config = dict(
    dataset='single notes of musical instruments (NSynth)',
    n_mels=64,
    vocab_size=37,
    encoder_activation='gelu',
    encoder_patch_size=[16, 8],
    fusion='cross_attention',
    decoder_width=128,
    decoder_parallel_block=False,
    decoder_tie_embeddings=False,
    init='orthogonal',
    residual_init='none',
    eps=1e-08,
    final_lr_fraction=0.1,
    warmup_steps=140,
    weight_decay=0.3,
)
Rows from block 7 of the text decoder, named by matrix and row number. Each number is 128 + 24 x the weight over its row's rms, rounded and kept within 0 to 255. All counts start at 0. After the name is the row's rms in percent of the matrix's.
# k: attention key (decoder.blocks.7.attn.k.weight, 128x128), inputs 0-127
k.69 099 [146 140 130 134 137 138  98 161 145 127 114 119 111 140 109 132 142 120 137 134  76 161  80 167 157 126 114  85 142 144  86 163 120 152 106 142 142 128 119 103 120 151 137 132 167 125 140 119 158  92 121 145 101  91 103 114  71 118 134 114  88 106 149 119 131 112 135  69 122 110  71  49 107 135 113 161 130 119 144 126 127 162 127 158 143 124 125 104 118 150 122 123 123 113 128 142 127 119 139 155  97 136 145 170 128 115  77 131  96 147 121 122 181 137 127 116 123 154 135 138 125  99 137 181 114  83  93 114]
k.70 093 [160  90 115 110 131 157 134 144 119 104  96 139 112 143 128 175  73 137 141 129 140  87 128  99 151 107 124 130 131 118 105 140 195  77 152 117 150 136 101 165 143 137 111 110  98 123 126 143  91 108 166 153 121 131 136 123 123 133 112 108 117 144 131 100 185 122 138 132 104  98 103  82 164 133 160 119 106  76 171 133 145 113 172 146 100 124 168 127 175 132 151 118 147 123 147 169 142 124 156 128 152 134 148  93 137 114 126 151  99 148 122 171 143 125 122 122 123 133 115 142 118 145 157 105 142  81 101 101]
k.71 097 [142 122 174 131 137  96 113 126 135 147 121 133 124 135 138 148 137 140 120 107 138 142  80 119 169 131 116 135 156 136 124 144 124 108 150 106  76 145 117  71 112 116  74 169 116 134 143  46 110 134 101 179 136 115 136 111 131 115 136 174 103  88 126 125 124 103 160 131 153 115 151  94 137 132 158 133 152 112 124 140 152 125 114 113 150 128 113 192 101  85 141 119 174 150 135 105 125 138 104 139 140 150 116 119 129 147 164 155  83 133 147 110 134  80 115  78 114 105 114 135 158 152 151 119 109  98 133 137]
k.72 108 [123 108 117 154 158 109 166 150 143 154 165 139 117 138 124 101 131 154 106 101 153 179 128  90 139 128 141 106 130 137 116 129 160 129 153 149 153 105 134 152 106 138  95 119 111 139 137 152 106 140  98 151 160 153 143 134 123 154 126 136  84 137 103 117 114 106 121 108 127 113 133 128 126  94 117 131 115 135 109 150 109 130 135 146 122 121 184 155 148 167 135 117 136 196 148 128 160 124 180 108  71  78 107 109 129 154  90 118 100 115 111  96 132 136 161 155 158 112 137 157 132 133 151 179  63 166 114 143]
k.73 106 [110 143 135  87 148 115 130 115  99 128  80 154  93 161  77 110 120 123 103 128 133 127  89 106 133 149 143 154 127 141 111 114 160 131 117 127 134  93 150 116 125 116  97 119 172 104 143 130 157 100 143 131 139 150 129 135 143 153 123 126 171 154 128 165  79 122 159 166 148 126 113 146  88 135 122 152 115  98 131 145 148 113 133 145 138 106 111  90 129 102 120 129 120 128 125 137 139 118 164 127 144 157 144 103  93 123 116 120 106 163 109 135 198 103  61 114 181 115 120 117 173 104 136 147  89 175 166 139]
k.74 100 [112  84 141 126 118 106  99 175 100 158 127 133 102 175 142 108 120 149  98 154 128 168  80 145  69 111 147 123 119 156 132 128 143 139 112 120 131 143 149 117 134 111 118 167  97 122  86 126 132 131 125 118 120 126 121  88 120 132 169 159 160 117 104 114 140 134 115 121 121 122 131 155 134 154 133 137 101 137 139 138 132 119 139  83 116 137 149  97 134 126 173 110 144 103  88  99 129 132 161 136 197 116 145 143 125 148 130 122 118 118 144 119  92 162 118 153 151 141 130 199 137 107 169 156 172  79 141  85]
k.75 094 [109 109 156 119 139 152  90 120 158 137 158 151  93 131 139 141 169 149 118  85 177 103  93 105 109 121 179 156  84 158 120 118 116 140 121 122 161 105  93  99  99 152 130 176 153 115 161 142 144 114 106 188 115 100 135 154  97 123 136 118 137 162 119 156  92 148 144 160 105 110 116 145 145 117 144 117 132 107 120 116 170 107 118 104 108 106 130 130 114 151 143  71 148 122 137  99 119 179 115 137 123 122 149 141 144 121 149 124 102 114 133 186 130 134 155  95  96 137 125 131 132  96 117 161 173 114 130 125]
k.76 092 [ 89 107 107 164 130  83 164 136 134 163 119  65 119  89 153 124 124 126 127 148 118 147 112 140 164 102 151 161 136 131 173 152  95 149 109 144 149 133 137 137 103 142 124 133 143 117 145 121 110 116 138 111 141  91 132 103 201 139 106 105 109 134 106 132 147 118 119 156  87 131 117 125 124 136 102 109 152  57 170 121 139 133 103 149 110 121 130 159  96 103 111 127 126  90 121 122 105 107 120 143 123 126 127 125 117 119 111 130  86 144 137 108  88 126 103 109 106 159 125 148 105 141 135 185 204 127 103 140]
k.77 087 [127 146 130 130 113 140 124 153  93 113 113  97 128 121 168  97 152 125 109 135 122 143 140 140 168 137 120 162 101 120 158 161  89  97 140 126 176 164 130  88 132 121 150 140 114 163 102  99 129 134 165 150  93 130 193 126 134  74 121 137 128 137 137 103 130 146 138 124 118  83 117 137 176 121  98 134 127 110  97 158 144 142 151 118 104 161  91 133 161 149 124 101 147 129  80 133 123 126 167 154 121 147 131 114  73 123 123 151 144 139  77 126  97 181 131 101 140 149 150 138 121  81 118 155 133 114 104 160]
k.78 086 [120 158 131 124 134 127 105 123 139 139 140 126 107 151 155 127  97 100 142  92 155 143 138 100 142 117 174 139  81  83 138 161 144 129 142 131 145 161 147 131 174 137 137 180 148 120 129 131 169 102 135 135 144 111 113 138 124 157 110 106 103 101 141 130 163 121 163 155 120 137 112 140 154  77 138  85 108 129 151 118 137 121 131  73 103 157 145 148 131 100 104 133  89 130 101 151 116 171 100 151 145  78 106 144 130 142 154  98 104 134 148 177 147 150 157 109 151 102 106  60 108 172 133 116 121 133 136 134]
k.79 094 [124 117 115 158 120 122 182 152 122 121 100 102 112 130 127 154 114 140 161  93  97 136 106 138 136 132 149  76 157 100 140 104 122 140 127  87 145 127 119 141 122 122  98 186 131 153 172  93 113  96 109 161 186  94  80 102 129 120 117 125 157 132 117 139 109 117 158 117 130 110 156 140 102 137 136 110 119 125  98  98 114 168 154 131 105 160 106  66 171 113 133 128 117 132 137 105 141  43 147 124 128 146 139 143 142 121 103 151 129 108 134 163 106 124 161 142 120 132  93 115 120 120 117  97 116 130 117 165]
k.80 109 [113 113 132 138 143 135 121  99  93 140  97 133 124 140 127 141 102 117 141  94  81 141 105 175 141 108  79 104 106 172 119 130 119 181 138 112 151 135 101 127 122 162 138 101 113  91  67 132 105 149 100 156 153 147 137 109 128  92 107 104 138 135 139 127 132 101 167 136 116 113 166 141 115 155 126 149 146 117 124  81 142 122 150 139  91 158 152 140 137 131 111 137 112 168 178 169 132 115  88 133 149 121 161 145 143 134 138 145 115 126 101 121 152 157 137 117 155 117  81 199 146  88 151 132 114 128 161 124]
k.81 102 [126 132 138 145 148 108 110 127 135 117 121 108 138 120 124 109 111 125  92 116 108 140 140  93  54 152 170 125 134 129 135 155 138 104 147 133 124 131 150 148 109 125 167 149 151 161 112 134 129 136 122 119 152 107 109 134 102 130 143  55 180  89 176 104 140 140 108 157 138 116 102 123 171 136 158 107  83 113 142 139 161 109 163 134 147 124  83 152  94 176  99 132  96 108 136 120  84 107 103  99  89 156 125 155 135 150 138 135 133 113 121  98  96 146 105 125 123  79 109 118 149 140 113 158  91 116  99 125]
k.82 099 [119  86 116 178 100 145 129 119 119 128 128 170 128  93 104 154 142 113 120 135 138 101 154 161 121 133  66  92 136 118 165 134  84 126 132 172 142 125 153  68 180 146 162 173 121 143 118 160 104 118 138 139 132 126 118 137 125 123 122 135 165 122  94 149  81 163 139 142 140 135 171 141 138 140 108  98 142 129  78 104 114 137  91 145 128 129 139 146 108 144 126 132 134 151 103 122  63 125 106 131 137 167 114 106 125 148 141 105 119 144  89 116 133 141 141 123 150 133 136 104 129 125 196 135 105 138  86 142]
k.83 095 [126 125 114  98  98 126 109 125 139 147 108 139 186 114 127 155 133 123  88 140 144 127 138 134 102 134 112 120 135 156 109 116 151 179 131 148 153 120 135 158 134  74  84 164 147 171 102 177  91 137 109 122 110  97 122 124 146 128 138 109 153 104 112 120 137  91 153  92 100 156 145 144 159 114 157 111 125 147 145 150  71 157 128 118 135 111  78 142 156 124 111 108 134 150 119 178 171 114 110 138 135 164 140 127  89  77 157 149 121 120 116 112 122 120 150 113 110  87 122 119  74  81 122 124 124 124 130 102]
k.84 102 [ 95  89 123 146 103 107 156 140 148  91 127 116  92 106 152 129 148 134 127 123 181  96 134 140 137 164  96 136  93 143 139  58  97 137 136 107 123 135 146 144  95 139 135 113 137 129 123 136 158 108 125 163 132 139  99  85 130  90 146 115 142 102  99 143 159 123 118 136  94 123 118 170  55 139 164 127 152 125 130 151 104 123 154 139 149 125  53 141 109 115 122 126  98  96 145 173 130 144 124 122 116 113 131 103 140 128 102 115 141 140 131 161 127 136 162 137 130 108 130  79 168 104 134 141 100  87 159 133]
k.85 100 [137 154 158 118 137 166  99 130 141 124 129  96 136 105 124  97 106 135 133 129 131 136 139  89 135 152 115  90  92  86 150 102 112 143 104 171 126 103 160 163  78 128 106 185 155  92 129 164 106 173 123 135 142 120  84 117 105 124 111 150 154 114 148 104 132 103  82 129 145 102 124 125  88 161 134 114 129 139 144 152 113 114 182 133 129 147 141 138 105 144 186 173 137 114 116 156 133  97 139 134 149 162 149 113 134  83 154 112 139 120 166 148 134 154 114 152 141 136 140 130 130 127 151 181 114 131 171 114]
k.86 097 [116 146 178  77 122 126  97 144 129 118 113 107 109 140 121 106 143 161 120 132 169 129 136 151 121 145 136 137 139 111 101  87 143 150 137 130 129 105  86  97 158 115 138 150 144 125 105 152 117 168 155 125 108  99 138 107  95  99 155 143 121  85  51 164 161  96 140 126  79 125 147 140 163 172 131 104 127  88 101  74 131  98 153 171 119 125 171 100 114 141 128 135 134 139 149 154 111  96 117 138 115 123 140  89 128 130 130 134 137  93 130  91  85 149 109 105 118 105 105 119 135 138 167 132 115 150 130 134]
k.87 099 [141 120 155 147 130 156 102 112 132 161 109 146 111 122 110 162 132 160 122 138 159 109 151 133 130 123 125 151 136 127  85 125 119 147 146 175  67 127 125 131 121 105 120 142 163 121 149 112 115  95 178 123 112  89 101 125 108 160 156 145 133 133 180 119 144 188 137  72 122 140  96 151 143 121  82 136 122 160 137 145 132  61 132 164 148 138 103 116 100  93 112 133  91 149 124 130 152 142 138 107 123 146 127 150 131 158 116 155 154 103 143 105 119 127 149 113 127 163  97  93 137 138 136 136 159 106 133 196]
k.88 110 [139 136 135 161 134 150 110  99 188 116 147 123 108 127  92 135 144  95  76 112 118 120 133  86  88 149 124 125  89 114 128 137 146 134 172 139 146 154 148 120 121 148 108 118 134  71 158  99 160 138  87 110 132 139 156 160 149 117 147 152 142 139  80 148  96  96  97 104 120 130 161 135 124  94 107 104 154 106 156 114 120  92 173  91 141 138 102  85 151 150 128 126 141 109 112 125  85  84 154 151  97 117 123 158 131 142 143 137  96  85 105 138 117 168 129 134 112 130 141 110 135 112 141 111 118  97 163 118]
k.89 116 [130 158 135 150 147 153 133 156 159 103 139 134 122 163 119 129 143 136 111 138 120 128 119  97 128 164 122 156 102 165 178 114 127 135 123  52 101 127 109 139 160  77 115  98 165  92 111  90 117 191 124 135 125 139  80 117 126 159 137 168 133 125 101 123 108 154 104 157 133  99 100  87 166 124  90 119 127 109 143 115  77 143 103 142 112 129 131 107 160 134 126 119 149 124 136 165  97 108 133 114 144  95 149 160 153 145 112 157 131 139 120 115 126  85 148 101 126  97 135 124  89 100 153  99 122 147 135 104]
k.90 102 [ 99 121 111 162 119 126  89 118 116 100  94 128  98 106 134 174 124 133 111 111 109 178 123 147 114 171 165 151 169 133 130 107 104 148 106 177 115 147 103 162 120 129 114 105 138 125 139 136  95 136 153 128 136 114 144 142 140 131 140 172 162 157 153  99 125 113 156 146  92 161 165 125  92 133 127  99 100 169  75  97  93 109  91 107 164 125 145 147 152 166 103 146 121 144 145 125 131 149 132 128 104 129  95 131 106 108 147 119 111 126  93 125 134 120 163  93 125 118 138 107 113 142  96 161 133  88  91  78]
k.91 096 [ 98 137 155 146 149  98 175 107 179 153 136 137 118  77 107 153 141 122 151 115 110 119 137 165 136 109 134 162 121 142  96 147  97 111 120 129 130  69 131 135 139 140 120 119 173 151 106  93 151 196 106 136 136 169 127 174 137 157 127 153 151 161 101 120 130 135 136 147  99 135 131 109 114  71 146 114 126 113 172 186 163 121  92 140  98 137 133 133 129 121 152 134 110 183  91 158 138 131 110 112 139 140 105 123 126 139 100  97 134 129  99 126 132 115 146 125 141  84 122 137 110 109 158 107  91 129 135 125]
k.92 087 [108 126  96 122 127 113 155  91 157 148 144 155 124 108 110 124 120  98 111 118 145 171 170 104 109 144 106 101 148  96 136 161 138 126 143 137 110 142 116 109 112 161 107 115 138 105 119 129 124 169 108 116  76 141 165  87 109 139 118 165 193  54 145 130 106 147 120 130 142 119 103 133 141 148 106  78 107 143 136 153 132 134 166 119  94  97 114 142 178  86 161 102 133 157 130 120 129  84 129 154 103  72 105 113 108 155 122 122 115 142  92 131 106 137  92  96 127 122 133 120 107 123 118 154 145 133 136 143]
k.93 095 [107 128 133 119 138 138 104 149  99 140 155 128  93 118 131 160 161 134 137 138 138 142 107 128 153 120 119 153 152 161 168 125 135 173 181 158 131  84 181 138 108  87 130 119 125 144 125 119 112 116 178 151 142 175 143 146  79  89 105  83 157 134 165 127 126 103 179 105 133 118  89 100 112 124 118 126 107 130 144 128 138 189  86 147 137 132 114  99 145 138 122 159 131 100 146  74 143 162 152 144 112 127  81 126 103 104 142 136 151 127 130 154 119 129  93 133 132 141 117 124 108 162 171 110 147 119 140 131]
k.94 093 [ 72 148  97 131 137 107 112 151 156 124  96 115 142 142 152 148 127 129 126 115 112 143 128  87 154 117 125 144 154 136 146 105 103 158 156 163 148 100  97 139 165 131 115 158 109 112 134 143 139 130  74 110 102 145 118 174 123 136  96 125 115 125 126 103 104 164 126 150 117  89 143 151 124 104 117 150 107 129 114 155  83 174 162 147 205 112 139  82 103 106 135 136 124 106 123 128 134 121 182 117 127 115 126  80 138 134 123  66 112 124 165 125 135  86 107 105 131 124  99 139 139 118 142 166 121  86 134 131]
k.95 094 [153 154 176 169 104 127 130 143 133 160 136  90 108 141 117 154 129  96 131 144 127 116 138 144 125 106 125 145 153  77 157 136 136  97 165 124 180 133  98  92 107  92  61 126 122  61 100 182 156 155 144 140 106 126 133  94 117 141 125  90 145 163 108 174 114 112 144 145 143 170 119 167 101 150 133 177 121  99 157 122  62 143 126 138 111 116 163 140 156 119 139 134 132 135 130 110 117 136 128 105 140 164 144 120 124 112 144 121 128 118 133 160 153 153 122 110 119 147 111 131 130 149 148 117 134 141 137 138]
k.96 105 [149 122 166 141  46 112  98 131 114  94 148 148  64 122 123 138 140 158 146 117 109 139 109 147 102 147 157 100  86 163 109 143  96 105 129 115 120  98 132 179 139 102 159 151 134 112 100 143 124 130 132  81 119  97 111 128 147 126 156 112 137 158 145 130 114 106 107 150 135 113 142 128 119 118 161 145 105  97 156 140 110 116 116 161 145 137 130 132 154 103  99 126 165 156  99 127 117 157 139 156  66 127 158 109 107 137 117 125 141  95 106 123 107 130 113 164 138 130 152 110 112 159  99 111  85  94 115 175]
k.97 104 [153 141 114 158 119 117 110 108  95 156 131 119 138  88 105 110 164 146  64 156 128 146 124 119 124 102 127  66 161 133 122 121 153 132 103  98 136 104 167 156 102 135 127 147 141 121 132 130 131 110 128 143 138 108 155 137 122 134 113 107 154  93 155 111  98 133  87 170 107 146 136 113 152 160 112 183 127 114 135 112 138 126 188 123 140  96 133 145 102 121 147 108 123 149 163 166 162 146  91 147  91 109 100 150  86 131 147 135 163 133 170 178 120 119  88 113 147 125 119 137 153 117 117  81 147  92 138 120]
k.98 097 [118 164 119 130 106 133 161 105 143 128 126 124 140 129 132  92 131 117 125 119 139 100 149  89 104 136 113 141 134 124 157 132 144 137 162 168 102  83 133 120 151 122 108 133 195  70 112 151 118 124 128 150 131 107 100 148 137 113 166  93 108 155 144 136 149 108 202 124 138 149 149  74 139 143 148 155 110 160  93  93 146 147 185 172 149 123 141 135 112 129 105 131 111 109 154 152 133 155 127 133 124 114 123 160 157 152 146 144 114 166 125 119  96 131 172 133 152 133 129 163 106 144 138 120 177  78 137 131]
k.99 098 [127 143 118 129 135 159 155 157 100 147 141 125 123  88 100 104 146  74 116 105 159 166 102 137 134 162 132 110 121 131 150 120 175 146 161 106 128 115 132 122 112 141 156 104 119 128 131 115 129 162 157 133  92 115 121 182 125 179 122 136 124 132 159 112 135 146 147 146  76  95  92 126 129 140 150 159 163 131 125 148 110 128 172 106 156 151  74 134  92  97 124 162 120 122 155 108 140 130 133 161  66 127 162 130 125 145 114  91  96 124 122 116 112 151 141 174 104 100 107 166 135 146 129  86 121 126  93 114]
k.100 084 [104  98 137  97 136 126  94 132 110 126 128 106 143 123 164  85 150 114  91 151 109 137 129 149 172  97  98 112 184 126 159 168 135  92  92 150 143 110 114 164 116 106 139 150 113 110 131 133 134 132 112 146  98  87 102 123  96 143 117 145 180 135 112 101 127 126 136 122 149 130 127 120  91 145 152 107 184  89 108  98 113 106 124  86 153 131  89  93 111 107 125 120 148 159  96  89 128 147 170 118 118  68 151 134 120 148 127 162 109 142 168 135 161 101 118 145 129 153  88 151 137 121 115 128 126 116 156 120]
k.101 093 [169 132  83 154 107 151 138 155 135 148 129  88 121 113 101  86 150 164 100 134 134 151 110 140 155  86 166  75 135 134 144 101 123 164 144 162 128  70 146 114 127 109 100  71 123 104 123 132 156 117 139 141 101 115 104 105 121 139 122 127 119 145 126  96 162 135 134 149 171 105 136 136 142 127 160  77 105 116  84 126 122 129 130  97 174 148 174 120  98 133 112 142 144 188  96 119 119 103 105 104 127 106 109 107 120 147 133 128 149 112 119 125 143 132 143 122  84 109 151 118 123 104 105 141 168 116 159 109]
k.102 090 [155 141 137 152 133 141 130 149 111 106 110 146 121 112 126  99 124 144 133 133 137 102 138 110 109 178 153 148 163 105 142 109 131 134 108 108 107 117 156 151 166 135 104  92 106 138 129 166 178 135  79 109 128 148 130 162 108 115 188  94 130  80 124  95 124 119 160 152 152 129 146 130 111 146 113 145 155 126 155 124 132 113  94 130 117 126  52 148 155 127 151 144 115 126 114 192 145 148 105 187 128  98 136  94 159 164 147 139 145 105 140 150 126 135 119 116 106 137 115 135 123 128 100 191 129 141  91 148]
k.103 093 [149 154 114 108 136 138 139 123 136 126 121 157  96  86 136 141 100 110 149  96 137 123 131 101 140 131 157 104 101 200 148 166 108 121 159 117  87 118 100 114 122 143 116 122 164 130 107 138  90 134 143  96 138 139 153 116 136 184 161 119  82 115 128 164  97  92 152 152 155 144 158  99 120 131 155 150 100 171 143 140 112 130 143  70 160 146 122 113 153 156 156  84 105  79 127  83 109 109 136 145 143 137 110  96 109 125 120 125 138 115 119 114 147 141 118 120 108 180 121 109 153 127  94  96 154 128 143 107]
k.104 109 [131 139 153 134 133 124 128 100  76 103  99 144 120 121 124 147 102 132 146 157 160 109 117 104 136  80  84 148 152  93 138 144 103 152 151 108 172 152 144 134 101 138 139 140 141 109 148 159 194 156 109 138 128 131 168 145 142 156 134 113 139 132 106  99 160 133  91 152 121 151 169 162 147 142 136  76  90 107  97 113  96 130 157 152 109 123 126 142 174 121 124  91  89 114  80 138 150 114 107  89 110 130 129 157 133 121 120 109 134 150 117 125 122 118  99 132  91 100 176 141 113 152 143 105 168 133 161 124]
k.105 100 [108 110 105 125 104  95 153 119 142  76 129 151 126 156 108 154 133 111 145  91 204 128 156 123  96  93 126 162 137 123 102 136  84 161 134 108 129 157 126  97 136 125 137 140 145 132  83 127 136 119 102 146 113 110 115 122 139 135 101 148 149 117 110 105 135 153 130 170 121 120 138 103  93  87 106 107  82 132 141  90  87 134 121 166 137 120 127 161  81 123 181 124 143 129 137 102 143 135 151 138 126 146 155 144  85 111 153 152 158 103 144 113 154 149 139 112 153 149 124 169 113 156 142  97 184 120 123  98]
k.106 098 [ 98 137 150 133 143 166 126 115 119 141 157 131 139 146 129 140 142 113 144  42 132 137 103 131 151 125 103 101 164 117 132 112 136 123 133 108 125 140 152 110 120 134 175 127 167 166  90 100 100 122 169 118  91 129 115 143 113 129 145  90 110 125 137 110 156  98 109 107  92 162 166 118 151 137 141  98 106 102 104 149 116  98 127 149 118  99 120 148 127 115 142 154 100  80 130 111 131  97 123 113 160 120 141 115 143 117 179 119 140 170  92 159 135  76 156 148 126 149 123 106 123 102  54 141 121 164 131 135]
k.107 098 [118 131 127 117 126 108 143 126 145 124 138 129 115 136 156 124 129 111 147 153 146 131 144 120 155 171 113 107  98 106 126 165  93 143 117 106 132 105 128  92 121 150  99 108 147 148 158 105 120 133 105 130 164 160 105 126 153 117  94  95 139 114 150 128 143 107 131 127 118 118 160 221 122 133 166 147 107 128 124 112 138  78 110 120 199 102 173 108 165 156 152 132 167 145 116 161 124 171 139 113 116 165 120 118 141 124  95 128 144 147 118 124 121 113 111 191 101 114 113 108 104  90 165 168 153 128 105 136]
k.108 097 [112 111 124  94 114 162 133 126 133 136  87 105 116 185 155 171 127 140 126 131 159 140 111 134  86 112 119 112  89  91 147 118 112 113 136 101 154 121 103 159 152  97 102 118 176 167 104 160 127 132 115 140 133 147 110 168 117 111 120 172 113 131 138  85 129 156 138 148 165 159 169 117 135 118  92 123 144 169 158 128 158 109 134 137  91 109 110 138  83 114 106  84 114 113 133  94 113 137 112 132  91 160 100 120 103 139 134 121 125 148 138  74 111  93 112 107  87 124 147 111 123 112 151 154 110 143  98 166]
k.109 092 [167  93 158 143  99 125 157 149  64 147 127  93 183 165 156 150 132 132 128  84 150 102 148  65 152 122 131 120 129 132 128 118 127 126 131 161  78 118 138 134 137 110 134 120 103 114 165 136 124 147 124 154 137 121 118 128 108 137 154 116 156  90 112 172 127 129  82 156 103 149 120  77 110 100 135 138 131 130 146  82 164 133 141 110 148 103 101 126 101 137 118 113 111 178 112 120 108 118 158 177 131 144 146 136  98 139 131 117  88 169 113 128 141 151 123  72 123 125 126 142 126 116 113 118 117 163 104 151]
k.110 096 [113 124  87 147 174 111  86 107 112 149 126 109 160 157 135 114 129 101 151 128 109  82  85 132 108 162 149 139 162 184 113 107 168 131 127 108 102 101  81  88 112 129 101 130 137 137 131 165 106 133 142 162 151  95 104 153 135  93 113 162 134 102 137 102 116 163 139 130 122 117 118 126 112  94 143  97 130  85 115 103 133 132 111 115 105 126 118 119 150 103  90 138 128 104 104 169 109 118  96 101  89 141 124  99  85 160 131  94 120 147 129 106 107 148 105 149 140 140 136 175  94 155 158 102 104 136 109 142]
k.111 096 [101 112 155 118 144 123 160 169 128 141 111 150 158 139 156  69 108 133 131 124 100 157 141 148 121  94 154  83  92 143 105 128 139 125 178 116 127 126  91 133 121 114 111 125 148 157 108 111 127 127 141 180 174 169 151 132 120 162 137 119 153 174 140 134  89 143 139 115 114 125 110 135 158 116 120 108 149 122 118  79 126 141 107 151 137 123 128 145 109 142 167 152  97  94 122 131  78 166 171 136 136 140 167 102  94  89 116 139 129 144 103 153 114 162 119  83  72 121 130  99 128 165 112 124 135 123 150 123]
k.112 102 [130  96 163 109 115 145 141  70 127 116 120 147 130 139  91  77 113  39 150 100 124 179 137  99 152 122 134 152 125 129 129 109 108 109 110 143  94 144 172 122 159  87 134 179 106 140 139 154 144 172 110 170 133 101 125 118 138 176 125 130 121 138 114  80 121  96 135 169 113 122 118 146 158 144 133 133 114 106 140 130 109 133 126  90  94  94 150 127 144 122  99 132  83 163 157 130 149 102 135 125 147 119 125 131 140  99 127 149 136 143 142 101 113 106 144 109 137 147 134 113  95 141 171 121 115 130 162 125]
k.113 101 [119 110 152 188  99 180 134  91  95 123 118 113 175 165 126 138 131 126 151 137 128 139  84 128  94 142 132 128 144 110 144 140 115 102 135 144 107 145 120 131  95 136 157 105 101 148 119 139 134 115 205 146 117 132 130 122 102 126 183 131 114 138 133 173 123 118 139 119 150 109 124 151 122 109 106 152 114 113 111 129 148 145 176 130  73 129 135 104 120 154 151 125 134 155  76 143 105 136 108 162  97 112 105 150 128 123 131 143 105 159 152 112 134 132 114 149 130  56 107  95 104 163 146 138 148 117 184 130]
k.114 099 [164 123 158 130  99 158 155 157 130  99  90 126 118 130  90 110 109 120  74  98 110 114 140 115  93 139  99  62 121  96 124  89 104 149 101 125 155 156 107 128 104  99 142 152 170 130 138 109 182 159 111 104 134 139 138 150 114 117 154 132 140  96 134 136 168 127 126 129 154 123 105 153 126 119 116 104 138 124 122 109 145 161 101 108 124 129 159 130 131 123 140  86 147 110 114 106 135 150 111  72 115 177 122 120 139 115 135 138  99 128 129 116 181 145 167 158 106 134  62 127 109 138 162 142 112 148 140 166]
k.115 093 [142 107 124 134 126 129 114 111 129 140 160 163 160 113 150 123 110 161 166  93 134 122 105 103 124 102 129 160 119 115 152  99 122 127  89 141  84 128 166 176 122 126 149 126 124 130 115 163 149 111 148 156 126 110 161 138 132 126 118 125 129 137 123 135 180 144 115 128 157 151 128 105 159 182 112 129  80 141 102 137 104 125 122 148 141 100 100 130 155 131 171 123 156 138 138 127  89 121  96 120 125 113 178 152 108  86  68 115  92 106 152 103  96  95 108 102 135 186 144 124 145 104 178 152  88 151 137 148]
k.116 102 [137  94  85 114  86 177 140 143 167 130  90 133 151 110 121 138 133 120 167 175 140 177 142 105 127 145 153 132 126 135 111 139 117 138  97 134 115 141 136 150 132 144  98 118 154 102 119 107  93 142 131 133 159  86 171 129 114 117 116 112 141 104 102 152 140 121  78 134 154 152 170 115 157 117  79 153 134  80  91 168 136 141 119 122 133 129  81 116 141 129 103 130 150 101 162 128  69 130 117 104 153 123 144 135 131 150 100 117 176 138 107 161 151 118 133 156 137 114 115 149  95 162 121 139  95  97 158 123]
k.117 089 [132 122 151 107 153 130 108 128 126 137 137 128 148 136 109 131 140 116  75  95  77 145 173  99 161 121 121 108 102 113  88  87 139 176 103  83 127  89 145 163 141 142 117  99  97 113 119 137 143 156 149 103 125 108 167 112 135 147 103 135  90 145 124 150 106 189 153 115 122 134 159 149  82 158 172 124 124 135 144 123 152 139 114 151 112 123 134 118 130 153 112 128 156 120  78 128  84 136 108 169 124 123 107 121 120 154  94 147 131 115 148 146 127 101 142  94 148 156 180 160 157 155 124 147  95 112  97 119]
k.118 099 [130  75  84 163 131 117 131 143 133 130 116 129 155  96 113 149 141 162 163 139  89 164 140 110  88  88 140 159  77 144 168 172 178 110 131 134  92  95 165 133 168 171 106  95 147 142 117 145 125 121 181 152 147  78 132  87 137 123 139 137 131 112 138 128 123 134 135 150 104 101 130 138 153  99  84 125 160 167 132 116 141 154 110 117 142 110 140  94 153 135 150 132 163 104 120 126 157 165 129 137 123 134 125  81 119 114 142 131 117 115 162 108 120  96 125 140 113 109 119 135 151  97 117 107 109 155 135 106]
k.119 090 [139 137 158 120 110 105  90 103 108 124 127 133 102 175 134 130 125 130 164 123 124 132 118 117 156 133 109 135 123 130 112 121  96 132 118 103  70 120 163 140 133 118  86 115 135 134 143 158 132 104 111  96 147 140 109 145 142 154 109  98 134 134 143 134 144 149 151  97 100 115 147  96 176  83 136 118 161 118 101 165 153 167 121 120  98 113 107 123 159 122 149 141 127 158 131 117  79 139 108  67 126 132 107 109 161 136 136 143  94  72 132 134 146 169 127 176  92 121 149  99 158  80  87 148 181 107 133 112]
k.120 100 [185 118 139 146 136 135 111 123 119  97 119 108 122 118 156 138 122 150 145 115 141 137 108 188 109  97 138 128 120 135 115 161 157 110 137 145  73 177 111 128 153 153 155 134 111 154 147 137 112 146 100  88 113 103  69 121 165 130  64 113 133 143 115 107 100 121 163 125 152 147 105 145 139 157  99 104 111 117 117 143 134 116 149 132 150 150  97 116 118 152 140 143 137 119 166 136  80 135 135 113  88 160  58 140 174 140 144 101 126 163 129 180 127  92 125 131 113 113  96 149 117 112 125 135 128 153 137 136]
k.121 108 [131 124 133 123 120 142 137 172 138 121 135 107 110 133 119 101 117 118 137 143  84  78 104 134 113 165  95 150 134 112 127  93  83  93 131  91 127 174 136  69 165 114 161 155 130  97 112 141 139  95 108 130 170 142 123  88  95 157 118 155 136 149 161 128 124 115  88 119 141 132 159 150 157 126 131  89 126 139 132 131 160 138 160 159 108 130 148 120 118 127  83 132  61 133 138 148 120 134 119 114 122 117  90 120 110 113 149 146 121 100 143 123 139  82 105 146 116 151 112 129 105 129 134 155 109 184 170  74]
k.122 101 [109 112  81  81 128 154 141 127 128 140  99 106 163 121 139 121 105 137 134 129 164 129 106 119 108 119 142 160 147 150 130 144 109 105 108 111 101  94 203 158  75 107 145  90 117 108 141 144 145 141  96 113 131 144 116 115 133 110 163 119 126 143 132 157 145 134 149 143 124 121  78 119 158 125 158 143 174 106  83 125  97  62 140 137 122 110 190 144 155 151 132 184 115 130 119 127  53 127 127 142 122 106 131 116 124 150 139 166 135 116 123 132 140 117 161 115 151 127 131 137 124 150 155 126 108 131  95 121]